{
  "dataset": "synthesized solo parts of chorales (CocoChorales)",
  "win_length": 400,
  "mask_prob": 0.08,
  "arch": "transformer",
  "norm": "layernorm",
  "bias": "none",
  "qk_norm": false,
  "layer_scale_init": 1.0,
  "parallel_block": false,
  "subsampling": 4,
  "init": "trunc_normal_002",
  "adaptive_grad_clip": 0.05,
  "gradient_noise": 0.1,
  "epochs": 22.6
}
Rows from block 6, named by matrix and row number. Rows with one number belong to one attention dimension. Each number is 500 + 25 x the weight over the matrix's rms, rounded and kept within 0 to 999. All counts start at 0. Numbers have three digits each.
# q: attention query, key and value (stacked) (model.blocks.6.attn.qkv.weight, 384x160, the q third), inputs 0-79
# k: attention query, key and value (stacked) (model.blocks.6.attn.qkv.weight, 384x160, the k third), inputs 0-79
q.31:487535534480505516464497521481447514488505469539533480505519507508513485507514467466522466542513528511501466486548497528449515543473502490500517524508533511468475505506535451507483503518486484477504512499463518528495491514490490476495471547
k.31:484468482503494477471474507472547523548491498547530543529501519488462499486471508469510464491531467511469465478542506520461481545483539563466537487538493506536523507494487526465483512499462489502502501464502511507466511525510523493496512471
q.32:472493504514527503506527525537458528514493529531492499480490503508492534498457487459494520512498452534516479495493526491477523515438476543490536502512499493491491529505512500516538510497460475500495501468486459511508528526485513523478491522
k.32:534490495494530504473473495442488504465519496449512467525513504518493499503513511546504489457512480456526518501467497510506529503491482479515544458520480495496500480462500489496510475478574508529517460452489486483534503479485510519484506471
q.33:475499502476515530527532480523469468481526500543495502476508506472473474532506478484502497469499518494516518509538498488542502471464489492472526501537537479442469544506484473521522506452461470505512523504535510473509525478520512499478540464
k.33:458566479442458472489472494503486494536501494542538514502491513490475541557484463465472456494483513459514496441502497499523530487496475518495479501505468502523509510494492511449512491439478514498515525495498481498487554537478492513509485507
q.34:474539465502545510494532496485513520481495496515507542524490472522477554514542537509499504526446502461474469538518498537514468510482500517501493527538534517495509494501496470495517484453523531468524505438455519491483486505475514514504483514
k.34:489495480494481479473483512452504492473531479459562496456491508506517497493510524487508470508532488490470524471515481480473469514521503464477485535492467519502478534524520488493480514517563483460520483490498482506479504545520511526469493477
q.35:471514478459535526500500469483511478498493518500532529489479531446513509521516509472472529530477511483481503478541528522531514450499520502476479510511485465505494480520491549527481453482515456515496522523495511515485457487523497478522486538
k.35:490487503517419504527546518474493472490519504463537524488551530493506468488513527504506498495490503547516502489521498500486509455485482518512505515532451504485493497515560526509516491489503507527480522516474529537503530499495530487461462518
q.36:493538488495450441519526555546516486510519493519519506464528497513482541482539470468556433496514509553456493511462505487521514500505518432477505499520520492519511516516513507505479484441515500502480506501459540522525514498519450491530459488
k.36:505507481498503513496498486506498500532533438483471481526521523484525482446518515519526498523486515457488512542456526443461485474497462499502497491510488516498463533467511532482531508529513506517477529479495485497538521477448480479497479500
q.37:524464480461548474547538526460509503460481490484467437542479541485504496496520486486517464547495508496478497502519511500493524530502532496513537508508494472460480497502527491484436492489539450530497509527501499487480518476470484471516483515
k.37:491521496470504527491490511524511499487538509495501544517513472475523486452458499529474471522530525509479546460530504451478520488510507473507488488478500479495496520503500516490492490511480505514488496470482481503484537506505525446517499506
q.38:504554534508516463450530480450470537501515506508523522520514473487492472430480458485542478521491462454466487481531508522528491474512517508502503479508500508481524452520492491481497506497485513503503484469485549528477526469518493528516524481
k.38:507537498466499515489508493533513498520490517499510448449495499494502487515501467502485463535466494516497478512501468491508483502443512496480480501510460477485509483491491504482453519570523479525501482464531480489503552507496533489500517520
q.39:504453493499471493498480537517502471553517503485526458492453494516447437459513507528472513575472524485471529475494554509479507503472494499528505523505496492495535529489489498513502492544479536500517511492496473529500509461550532465540511538
k.39:502487534532451482471523536511526501503521462532488512521521449459462506544440483498478498490515504507487527504512516492473484504492461465517499507539484503536453527499526513509505528520525536548514452496481514459530488538495497482488511502
q.40:486480521493503495536500513511457506473506481497483503508498483513489524499540531493513480480471461484468475511489479526464529491467469478529434513519488499482501501501512476467480527475461499454468506528508511467549491522504508528476479512
k.40:507462496495506505488503495533501496515519474487470559522485532513475511492500476480489489499488464490513510507515494528529519496521451520511480485474547513511491511474479531533497512493531523510439501534488519488468536489477566490473493477
q.41:509496513510466488529506470536436517553511522506492440483572521549475500528501511478505553499475479478527485536487498514506482521497475521486508507496502527500510506523475455521505479517497511513499496518497512508504484517502492512507482486
k.41:474469523551492504512481507528520473511509479479494568534461539506517488518486502483471476528474499538467485492484513467530502535463502468482479486518516477449519489526474519496546508496539503513488484483459533525494484483516520498547478531
q.42:446532474467461472500492462504489523507465529508517497502509529485516504506450499526454510507478463493459447537471536493522472466517523492498521477528469517473504527502503502493496516461510482536506469516477477477567518485504495486523512488
k.42:520496501466502486470505525503501483501495481499507493461483521501487517530480466537523518485476495479489465484498484517485514517525479532477501523467507512518506523490497453456550478525530506541511520539525521486513475515536510472519501474
q.43:485516506502474487518517496498481506516494476480508483498484476522504514485478528477491522527487505535525524513511508466502470503468526499499471476497506459523498486497473525508513479536519468491549492522463553506479494537468500478511508503
k.43:491496497512489547508467503495514489489523518461521509508453440457512488484509500491529488510538487502510505493478495522459517490458512506526470478502522573449514496531515518531535470461493445477546480478476482509517480523533520480469484476
q.44:514454517515494481486472516507507458486536501501457498463500462500548491464496519494500504506504540492504473478458502478445511475472536484488499476457508472475507528500504501487512526534460554505525550524486526487492487478513468497449477523
k.44:526479504506508506498506496487504537501469472487481537506510508525481501527519542508441522482485477468488493501492500511534489517539496513483502489520492444534493539490480531532492490513541518540515534499486507516489542475499460580544528474
q.45:482536472484510506508462527458481468474512506532473490484481520502502507469513474487453538483511482528506546479492501511543543486519523457460510489482498507537494496503493495463551523478481525499551473458482504506486477498449515471565458481
k.45:485500511460499490525500537524485525517507522497505536520473511457515498498486461520522513546489478548500493456524489489476462509491463533478540538525471527503507499501489493474537457508511520508523476519491486508486544529477527515485478547
q.46:502517468495515506510503493395524466502505521456489480482493540484484538520523464486546498489542486495539491482521455493484516505524498528478494518496475474500489468456542477503530562500501451482519485511518487477477499487511480462497510508
k.46:515453530513514523502523488491499532511524479482460504538505495489501484511472520524501523523484523539497475496506527521457486517471469435484483496516492462519501465500517511506476498503464487500506511493477529495505503511557494565497519506
q.47:517463498496475502496452520471491494532455527515494504516507541542500514488478512528525512506493543534517496501517506532538502516501551511491511483507510479513508462531461536526516506530485514553520453475527507502437463477485506485512496502
k.47:514523512529496497495484531482447489527496472530539498512489485502468502531473485549497470489509506496468563520494530461483475467467483488478526489494510510547495518483503468479477502526514559477512474464487480468480534550506479488465529533
q.48:566510464449509528544533507504472483510516438467481496511489564503516526515552502492478502506483563480512523510494481538477499510523475524507490528521473479495443499509486477503505549458465499500490519499514508548491533517493530501527501527
k.48:526511493530569514488508477520489516497489508519493504530453515487483491509534511509493451516451508498490495484519528518528528478512488533475500518508468519458506508506519523490500505519540469473491531495488524465503519516467452481457513501
q.49:513536532493475508477489517484507488458549485507537515485449472454503499529468507509485537463522442539523478507486528488472506509514514495522505510453477511501473521470528486520511451531497504538526541487486546503551470506474495529510492527
k.49:534473475494472520523437470463520510468460473478508509508489466484469483515502468514445537571536455467450538419524527514490511513522502497514437497513515510507485502523485474511458523516509424495522498553492482527526490566487503474501522529
q.50:508520505480449469481533509485522484547493512507506526486500518497479467525477548495515514480487505489446497505495558464466524478511519504513515450500530515515458489517542484491531499472517462446542480478471529477474552533533481540464492566
k.50:504495477469477548522501513487515527490471507478522523499491528509542529491469527476495467486533512506473518517489514488531490532484492504465511494509495537519502515492503482505473453524487522438492513515487519490505492536516500527523475516
q.51:458507426489437485525545519507524481485536462504476535465481498502468532500498474513495524563479483537492509497506478481504541475531518483545529486469506485490494481492508552522508481504477491492528502484526541505485509478518486543516465527
k.51:462481459461487485507499471469494513503503487500475520498531507516485483513486522502492525510491475494505521483532458429466472477511475527528483447471540523491481555502499504472500431515532513441495514525514494523506541472526450497512489487
q.52:446505497451497496474498497470518515514529544459505510496497509459442483476513518534487529504518484500463520532503549470525439494498517452502482487519488490527509565499487488498496497506508496511534515502498486526533509493528511514500488484
k.52:517523518539542507491496519515504475485474524492466452490497548472509519507528484514502510467494522477518551469510470482457529513507494502470512524525489520473493504482455490491508502493497492504544475508439464502481468472460502486543524491
q.53:474521511443459490483532459539508515516485454471493483492495462514464499467445530500493464490525530484509528481521512467520506466523475549492503525509493496488502521487491516513497520526460517495477491474524467497503520581491490480534486503
k.53:502497481534506501503509502501516503542524497496528475453489479515461485485512501486529520483442489504463508517516473521524488499531505453493504485500504519524516517475514489467473492503510491517495496525492517511545492517508454475474504469
q.54:477499501493517542483486554519528511512483465517486530498479531466475467499527476445466526534543480553524537505529509520538503507505480553482516511515508487491520482507452498452526494509510499512490477499514531516529514542507539502535462513
k.54:533534487518446474424545536514537488496483481489468481518500490482506513512469481500494534506490516480505536463548499493512499489466495484488522468475515509488499486504516539479509486537510512516478473515462495514492501538561481470519561545
q.55:506469511494488505504472541497474501480494497532508505501500513477506492514513518566535510504505525506494512498512510519512524479523467487541490515515477503502526540466528480474533469542516480499529507498463464444491488506521499489510474507
k.55:503475495502476493479496471445519461528539543527478476467516523503505486469497523497462507545524485503481494502497476450466476468506473473467464542486492508513506571531455520497510527451524500486494454453514476542502543535509527472462499493
q.56:518463453495520465512520537464493513488525475486484451504504528510502484486522467471533503463495560486496462504540515475475518485506523526506532511487507494513510521460508471481539515534526496491501462495532507470518459502518506529480511475
k.56:535506522457518535486470471503463508501528457499490487536520505507514493516552495501484531532511519524531537508472495532456511540541513509527488537488512523482512487437506496474468527460529515486472513508500491521489487487510527503500489508
q.57:499479498493529475519526511494493484490520502495547526507508496477481482492460467546512496538511492505451465480504533476512494501474518496492510499514532513486523502480555469482505500512466526525539507470494500480524495525529435502504514438
k.57:502450505473518511537492529518510522521475504534479510510484477524481520513549501474532465574504504502463473469524509483478512499523552531496455501497514479541519512539523561481489486559475543508502498495495530478450474516477499485504505467
q.58:523506495483498474490492465495463470503521493468486500480521480527507523504532514492518528502504454507479492442487512451470594508503503492505493482467508508486526531532484518554502483527509515490487504480491518538551493536533510543521468548
k.58:530496487504466480456525437455514496493521477500492504490496487503490532472508535517513486557488503521508523503507536499535490466494430483540531521546495486503487489522497460521562469506495478518510497498493475514475477502526471505502505497
q.59:489535504505502518480496528489474484497448512520460528471559535507470489548524495455485490533543495505522511508502491466548490504517522529476481470535497508515478559504527492490490538455517471506498488528488530493486509486507526499473465460
k.59:484528550469465484501465501524462461516444512511473445477512493522530499531562488483469533488532521476496497465534496468542465485519495507542488502491476498503519523497499528479492505418490538508503464504507512534495482510495487519485491514
q.60:462509480518493479470495514496531499496515532527450495482539507486457523485532466486514464492541466498491498532485482513530503523497453499504554494509499437491506513506501522515500468495494502514507481485486514477487522491510449465497522514
k.60:522487495468524475502503482497484518506481485478476509464479512478473503474483540502481487532502507477481502497494483491527497468466494504530471496493535447540512532472529526495546511471514468481457520505507485517496471502502499468541521505
q.61:482511500499519533457501497499526505520496492506491526558486480513472512502518485541489484520504523497509486512459512456520500462482515494512539470491495513489537512469500533484510506506468523459460561507512456504488522469527543491494545500
k.61:521545497442534496497498500497481484495473509488498483520474460500514522490456517483472489505531506490519542482485515516455500515496524492474495525499469556505445515501478497536519519469490472559507510536523509439498461527548474439477523504
q.62:499502510460456527508522517497476482517504496519534511540539522523519472511476505513534534527547516484524528500558467512489492477540515498497483514473499497453481524511533480508534470519488537554467478494519495493496480529510532511526520474
k.62:472524516532441506513505475517500524496457498562503483517492514535478509493502506472505442526486457510484535492486518460510488481512506550476509473519468469513451492497458486483462512537518487505579527488539476489506462479499527462535541496
q.63:497509484465535486521474499520505475496490501513532483473536506486475508459509522486455491466472500492468491502470549504552522495525516533529460514502474473485480510505494505530488499462480495570468470564487507486499490498505481488442509469
k.63:463534512519508491500525485474490519486500484529523501485517521498526493479535481472555503445490508478471547516453515518504510462507458515511508517502548481504549485449494470477484521467483514513510476534459517494504469492523496526502495519
q.64:543494502497497515480544486459483495525481538549410480469514486492472531492515522481509529498509502517453537492504459497504517511533506494496453464488489479520513470532476558509518510495506517480557459485545511551489521489484489511519483518
k.64:497461493468518520482511509487477484502492498491496487495461487516494497494517488514515501456527510457524491481498505515485501531524446484518501514474543515476489509492520511503513459491511488493521555476496487494523463522492522500519455490
q.65:477505520532479546479460515456532537521448505531481541499483475518557468491509551512489421523471529443440502528497517484501518543500498494564490506491540486465485474466523478495470505493501519496497505525515519501498473490502491458476539510
k.65:450489541532468478481475478528562489554446503534482498519504466494511519502480535524473477499501462527507514533453470468534527462506529555521516479471518530472509482512529508520476518480530524528478507477474482487485493515476517433440529537
q.66:476523466500523482508475502561535479538470495503502507502497465535491490491482511491471494518500513498499517497471484479475502455489535489499482543547522503496510517527532452538539460550516491467508559510498540535538470479517519502529531490
k.66:479500470480486518492503501454476468528479469534534475516479482504451510485536509476523469477533539529507502480463468520480473516467530495526518505518488481453469552506507486509454515467498479493495543497454530483440504533500485494488490505
q.67:467504422505515483524538500533530548480525448500482490503478533506462487515528486530446475531485493487530451482476457500522487471524500475490499475471524466468492510442499494539466473499467493500513501480452502487490520485498520501519486462
k.67:513484506494500531493533468483528476540522513483504488488457456501519497501480492483491480547517496450488477533501480483532500496477508497470454548546479483454517531458503453476531473520499498555514501487491515481496524493509478558506542452
q.68:498490461478495499524526484517522504496497524465534500502488501542534502541432485531496485504483480468472461495476516523520548500484467495521550526488534463472486486478513501484484524563540491480447496485475513488506522515514523483493485542
k.68:554516456538539445478500507554534486502537501489513501485518551507496513474496507489496506504476450518526471494476476536489504524515536513505488510488486488520547465531482497481501524499456525464456498508496531502471538507513509512488496542
q.69:502508532495506520550490547473507537492487486497499492494496471478506477508489481497463510540557485500477546521485528517484542518530468512517536529516527520495549513480549532476529481528464466475509502502525511492525531502536516506488477496
k.69:497512532499491486509539485468492470485509545501497511508491481474500521513495510484504523529487473502536530533461524502496505472471500524506431528487517505510542521523492543473502504502482500566475500481496498531513469490532492453491462500
q.70:496474533467476521509463527486492516518447483529525524532474514495475514527554505535489541449557537471519464471525513532485472524509493497532470538501493539544544503498535459462529481493501483506558511479501539504463487451518513475508508483
k.70:510504510516502519568481514539484507551458516512510538438493517508544529463476499447462499513507479514467492526459502531524521530480516485451511521513510515512524500520519536497507537470507479475496510538481448466490555475478517533512523499
q.71:531535499563461468513523502514534506491470446493491482505500441487518485489506479502482524497472542449552519454526537517436461490522514517475510551482538509487497460502481529500498498490508539560503562496506503520480538481464504554489513475
k.71:521503488521456480496465516518488556486463475503520481552450475481508513523483522478487458434497510568507513505495522518504530527489502511450526495517475547454532462506538496498476545509476519490460538531513508512479479531517513518511432478
q.72:451467516481491495478508495474525510516422489512477471499491471544500521486481534447480416455501515485526476517448485472549473491541475443466461524469465546481506489479478511528475499539519500499507498488503545500456518476534461470497485498
k.72:492542480541474494510517482506512454474542412494485544503488524529467518530529467535503490482479494485494442514518504496481588457515475521515493497512497464491555513520503492471520498459512517553543517461442524504522524504502508502469457516
q.73:486496534480498492547500498468502535528532462504496476506498515542499553527477501500509516502512458508470486525500489522504501533510492538491506457497562490549493482521511483545522459464524527463498502461503467526513484560464487511481510511
k.73:487514540517501483512517517451524522481476563474480510495467486487456520482493581506485500477543460498515521524481486515512474480524510536522520491487540503499540526488473510457481482501493499530453529491496505479493438506533498515501529490
q.74:494480508489523510521491480483492538508499520501486505503501519481490542527499471539515529507491494528462481559482471490499504473553548561525511531516483474507506543481492474479499477540505489539471522504534505472494508509500503502492471498
k.74:505523469498477491499552528508531480507495512518540498477547473529493515524485520524523492492505499491492507490479497476510489482520571502505533529528491510493493491476553526485526496552514543513484466479543487477466527512473511486496501486
q.75:485467486501512449520494470540514504503502496526498524521455460539473480491469523490493429486490493473492485510479510527483450498512518543446505510456522539488466485526501459455476489538513484507511489465500530491477539526494532509513532513
k.75:524484449507489500456476526509553530538541492478518483499500499507509478518502509497495522483527524504467512482456478507539491459495518514535538509511495512530546468479526502499468461450455467499577508499463494490503474522494553552502508484
q.76:488499525507481498504514494517502518489526462521473468481484489499534554491540499479558517511506518535509481483490536559490510468498478489515477505496493480567545495483526523511467510478509495494464461516499507508492480463494476496527480489
k.76:521517473513506488493456482486430484545491534489487502507519529504463508487516481510533494476505507510486476456488504550531530517522525473483519461545511497498494500461543489493503501484514459476516519499480451511478472507491458488526499498
q.77:510512504529504489510480534492471546532524506473541470488496514502502538521534484490477532514531446517538544460472479465516499506534459478497513490509522531480505538500483505487477469509464538483541475486516502506496495504491502471471549479
k.77:519492524472485506499486512524476480495546484515509532515459467496525509489504521512471487498465453492507496459513486505514486521517503515470508510494503484477521496525520504516504475457518536538524548530459504501495527421534497569520496513
q.78:502494501497530492496530526509515520520485516497524526446500508493522507529474506484504548498557481492519507472469497465465488512490482518464486525502485467479469488528493511479465530484472510516468468482512488498492513520471481494454428499
k.78:545515493480514505544498559509484501521493471497546472481561531505512517530503495514488489491445501439511505538483533509497456518476538518441504511505478520493486506553476482523487451500467512502446538512529487557502497497513494522522506473
q.79:494517472513495531519484488461520503488490516482532486437481508512490546515468479543483476496579491460515521493478494482517503485507500503473499480482491470555486505509515511436491498568478506491499460497464489525498481542471453506496544498
k.79:470549497477534539478521525464487530535482499503490508468489472490490555482519486514533470509475480512525489507508525549440477514464482543497460488507548529501508456492545475494499554494454463548487491444514531495510457523504482503527568489
q.80:460538475524513526465479487487461487457487519462522506515487539502493499491503515512542522522551529446500498511497527502513508520495456505480521506492503500478498502499516500505502490469472511534507515497515493490547453506496499507468521532
k.80:487489493514513550506480482532517484471491502463507488507483510510510517528521528479469474539487457481484504533567483494525509527529492509523447450528453541493501502511494525540505514463499517515488525503485533497534500524491486486500516523
q.81:503463501478464457484516469508537528502501490491475471498479517490513523495507518526495543495529499522508495449485495474516491480493506493497505502525474531461546478496507531483522505458480488540481525506498470503537566512524522503539557508
k.81:490473469458500500529466502506515451469526525499450489516480507505429510458499497491533518462522512502530502508516498510500516502474559515478502464490540433520476496466480471514516447494524484519523525486456523509485531538478520526496459541
q.82:520493514519514464504512485491511534527510502515479491505505516496504532503509500469492521480517500456504519486464477513449467466458503465463475504443529515497478466500507464469484543490521485481483487511516516498469518540458533458466493500
k.82:500503477460513508496539547491485550488485530467497524517528535515497468513477491482504509521508495453458545512519505542507462524504510562507506510471534478469472478519502512498455522518516490516528523453509554482484522503470483502551449524
q.83:482498515496509511483533514496488489525483495484472543509519514509471491463503500459520520559481552440502499469455485506476494520492504500485526518548516557490546509527510484481509539521528487456513549471545479533463536497529489519523516494
k.83:503531481534505490499496526520521537509522508465477473504492452508513500529509486507504523498514505463507506503498492526500521515458536470475528454535445533464500452487529491493476486506520475511473463495487483480480545512535500518483475519
q.84:465528513478494485535494477497460552531512512516488519464494443499491480508486445510580499473517491479485506497482472555499488496516575545550517499509484463527480500519518516492503494512485513516536484505502529534537487521490512515531530514
k.84:488508505534504490511540527483477534521530500546509492485482501530530493516496505490530484503504541502497495455456495562500474513438504490483520538482553516517509509470536496515517477490523507461528536515530501490461464500501469513482504481
q.85:515513533532501532496555496497529449486482475530513482434505460514492502542478496516488490510542519480517474524459482541491471530536482504465487479522501473533509495517509516470539489481497494509481506502501519511487510488440488459488533537
k.85:511464495508469508514534498489519527435502528542515461517474498520446504525496513478526530446483500526508489514527482518458502482514493483485523419506489495498471486491493525510486488501495531509496497509492522514500498505472497538493481442
q.86:530488479523523493461540504511507528538470459507499543489505486434457466515469483484502518485540490523480455536489486552540512523488492522505475479475542506533480484495483552498469506563489479526484496500506516499472478503456481544516489500
k.86:525484550518471464478534531511543520498520465451485493469531479477502498508488509502475493517494539496501497507481459510487466538488504534501523510475488500465493493521494548511484485477459463479475490483515489470493464519479518524515461500
q.87:483504459460479515485495465520491472507521491495518524466483492516488501513488489509494550490526538518499511521516513469461453483554540491488486500573421514540523529469526527502536542470502501447498511499458509554471545490504486553511474452
k.87:507480498470472516494451518514490537518438521466478516534484545479486514509489511487466513477487482530498475456546465475483507549531499505466472511507520507517479514521487471519468489515515533474481533517530526495488513483478492470469475474
q.88:487473502504528518446552505528494473461515520477474481527508502462480507484529470501529547540460481494493487471487507486501467492495522496522553521498498496508492522528510507476486545537481468513528504531509477507524486504549502490462484492
k.88:519498498490469510495496499489535512513485501482524508475487511497474499514453466572464505472505542468534527513493509491504473493460502534497512539485484528522505503514506514479521513506489509519456500489526527521475487500478469551454476460
q.89:507467512518498468491487512515519460499493481541488475475471502491497536478540485499470492466487485507493474498516504477517507462504518474545481575504525520510522555495538520503462502499489509553502536474463515516504511490525561485518464529
k.89:533479521502498546499540436518497446517486522523503504530478489467483514518517527514538492478499510534502499505486433511481473493537496490479509468472537501491481503505505487446512488541485473542555534519491480537525531475458501534502489489
q.90:532476521492516513469530484506515518480564469499486498472507462500491507484494465474537461496480538513528497505511523483486550492487497506518483505562495475537519500451484483475490490439509509502488466499543492469460554469500511532541509508
k.90:500511495539495531522462502473457516469494487498542498490492519423494499551524508466491514504558536516500490517519497514503510495537491502500492484521537508502536501512547474501503494487486500478468522553482482506478541508507488497487476496
q.91:506531451508455475481513507469518502504524452482484516519500500457485469521506443539478517489546454483517471492475494499502487481518556543517486518496513503484515518544455560488474487538475448531515510508507497516490529482473511509482463486
k.91:547490495486489500518428547501497526506512460502514481502498524532519513483487476547530486550515493554519499491526548565483409524455533470525476533478465462524504463515534514460524505488487463505505477498550504510476496535492545494524483466
q.92:486465488553510530480461474525505517495482495488505517529503516512522445504531449493538501470488483521507546500473482522462529512473496483488539481481506525556482461471529495506516471506458512517498491446503514519473468497471477524468496533
k.92:486476483498502522523531501488485469493494477474531517483530471500482487506507450520530493503495519517493559475476500521510533527471470471538517474506477493525474511517484516486468494503502474477482475477442503521508479535477533483499522472
q.93:480447482511476510472461489519521527517516492503493499448464459507527474486532489506514522494505444525521514508498524519497526557501462488467473480497545517520467474457542513505499481504504519482536486468524514532500464518489432483470494519
k.93:492495532538520517438521500480496520492462493473495482515464511513500475530558506530483487510507451529528497519463477530526499499518449536482488504538490522518493524462516476455478514500520484493488503489444552494470442527498517506428528527
q.94:494472500518495466504540508467514518540515495511508464478520451483489483472510502471500521470528526493501512546503513490507502494496514500493485505469466508535516502512524480481510537520465501485471513512549526546480492527525468549502463512
k.94:488498511496459487530513469507515541483518506481494530496506499487468459524510452499507506485533516478497514485518510507495511537464493495490474527525534535489470450520474514502521495543487482503462465536506509487510487527518525539525457458
q.95:516447514471516544503499487439479516534519524541500509489506509507491481524506483511491484484505521485522528478506491449512493531491475586506497476524508494507527518505474504485507551493511510500484475494509447514506533565465463530505510527
k.95:498529504503479517493463535494465478502505493492557473511520484529495548514506483468505542478466496469495526500463500506518470468478519521476483494465504470498522477489483511496489528525470498506491454497494529491454509494543498499462515477
q.96:504466475492519532451503518496503493491500510536511513499498524487526490504466559461484481519516480469492453558511503506503481502513491535492483504516534510453523453520487505507500495499514498490506483502507532461519531474499504448504513513
k.96:477448514521508469460474513514525496482525478504511534517502507499462536522534560540530498489549553481497472498454496493520466497509490512498508487521488480516514482541490494450478522496482437505510509579490481474476504471508521528528498491
q.97:499480510497481465527500489512512433499478505490525491488519560533532461538479531502518546468487534513409462487552503528506450528526494513499466483556481533493503489486443508520497514511538547565479510518476503518504514489480490500486553502
k.97:451523488492508512509437515512541513447511532488498509488521543472505522536462492520490491479497477520525450543533512477491504499516480477492500452510487494536510502503532473485453487497522476525510490515541532524549482523538528475534500528
q.98:489442479480534545519492515479518526494525507499485512512514497508497522505534511461518517488451476491510456509538540490480523528500519512510516501492457498482502502459487463525513499496514478489498484527537511481524491471475556467531482502
k.98:493501495494504506494530503462488510514483468530472486503485486476497506505472508511517481467499469460563510527532505442451480452501495488500538521519515465551496519469487516497524508486524485473468525472486527511460482465456521474500487505
q.99:515542488518467497467488488525510526506504541493510509500523495496488524475536478576486507497498509535487499492524467468478491509469470512456468494509501529484530511462515508504469499468496496511522473493545563509514535523486535545526497503
k.99:487449472488511493470514475504474451506514529481503505492488505484485505484490519503504520435533473464460518501548517509544479494505501484507488532510528504509502523542494507487546526500465514500546520486500542489484522524495497486500503556
q.100:454488476487498496528520445522470525482495484507496481533502518461521461485520534545475466523478492492523473451511526516536481512516517493463473525527480529516489509521483470496499525496491506480521466485503452508490490495511521499486499499
k.100:551488519492458490515475478510492540522523492490507503475501481476464466498480456478511503569518493527494496488508499543472514463483527516511488517510511530495545544499465475493504502494500524479499512471542513498497463502469478521477452495
q.101:533499541515456542514511527493459516498521488515477511537490504496482485493472472505518470476464496545478513490487553528499479509550455521478529501492458457472452502472463501504503477520482540569541490473505522538519493463523475462450509490
k.101:498481520491518553502493471536492485520509503511492512512509484531511554494490482488532503475463510518499497517508517476521502497519477497517538481532490475526512488525513498557525444498457516494497511494501482478541472492454538489483516480
q.102:486439508534540515461450489476566540502501508463490504541518503499501484520430479514510493471457538536537483475485540521487454508472496490458490521537518467504497477500482491550477486518495488481538504529498534475498479534508494503501478551
k.102:509514492485489493465479498477552500453475502489513525532509537497466488545485455451505463480514516480509492553533482491501494523484449522511485481478484563505477503522530533515504454482475506503481471488514520507513498527497518489484508534
q.103:534538504485500523502455514494531480494522484526483502467550515488510490494491560471484510542488445508540514486531519488461485495515539500491507498487498484491520503473448524478490525503482491490485553508514495502491538480466527503449506507
k.103:518441529467472489467536487484526547535463490541499487437496493500513531472508509502446542517537484516452477515497502484521504545526514472519521489509485461518505498488477485470471509537472527518441506492464457537507517513472554468520495530
q.104:499452495531531525460451498480484522523508453528515473520500475504498508511468516530500487546465491476495491522484475486482531464479504475483526429482495522463464525449465546478501504565458502483471492522501494493487487503494454500503511519
k.104:531492501473532513471484469529534488472509505501478516469489537502504491516497512521526518507486479478547487507506485477458491495518494489483520504449499512492495515502467475469491498538478511480535454511491494525526529516498491525495512476
q.105:520500524510512524488500505525477488468449495500455501544452499533553489528499543494509434498510518520546513517450524508483498519446514463515458528521479497521444451528507482496491487481487529506495475515543454481446527508464505487545493461
k.105:496481511540501484529441495515525508436481519506498492529495518525532475526499515487474514479506479477513472500541541530489502492493492531463481466540503508520503503530499501524485507531486536482483457512544507469461453480543470466480517507
q.106:494504504454453536500530485459470489495500542463521513476474501486473536475476481538593502476453535480482474479507492489504493510472491516491522528496500527525544501469487495498505434489532456501516509524501528512502482519482504506514507465
k.106:510475453485475486528475452516484493500509523473493495450449497465547506476482538473476494470527486498449521468494519509512520456479475446527498500513466484546532498499501460529516470517499531486505532482574514492476512493480467512513453499
q.107:509497508461461534560487478517522475533459484509449494526540507509483503530505556479483499497507485532463535530485455455508483545530500511499484522530511513524505479470526465511482507561468530489446493504522504492484508525503494474501521458
k.107:463495487498525466469504486479521539500504481531477492529454464501462500522485494519521525522513503477533504530503525496539508501516528551482534512508522451518529522487499480542496486529446521502459518496467501475463469528548484446502506552
q.108:510508459508499510523524474502507486533489527451481504499480505496473527492491464530525499495524514494500488482529524486488522438492474537532493550509479552511534485464469508510473518531462520460444517528513511490491485533478467536549505485
k.108:507500461504491483492486489522489483519471499481498462487502502525530504498505505508507499483482527518487521469518510532484514519492563530530513506487469485482504479522484513487478514491521494517477487471529535502524487491487500494547494522
q.109:453507506498550494520503526485511541500483513527520531511547507553435484511542476536487457496454506511513505510498472479508501499484461517514498449499528499495511498443481539529509529441474439482491498487450452516472482522494508457475502483
k.109:497505519464502506478538463488512480489550509476481536514532478500542476494504517501500499540455463470507507503471473535538500487436525509477467556492456495528479525451453551491539486504479525463510472492556523486480514483516490479501539466
q.110:478492501512498490476516498475490488468550533553508506548528479493522484522515493527491490529523491484551528538440481468503533537471517515497504485500494547499462489499467481530471482524473515533491469507524487477540481520500531536518502515
k.110:495498507484530495505492539497488504465500502514521485543521506514505559531516511486460482513499497499460551447494473506526475502484502489493470489483520496508500481504523485501501511501474462465508499476531475523515487489469489559478484501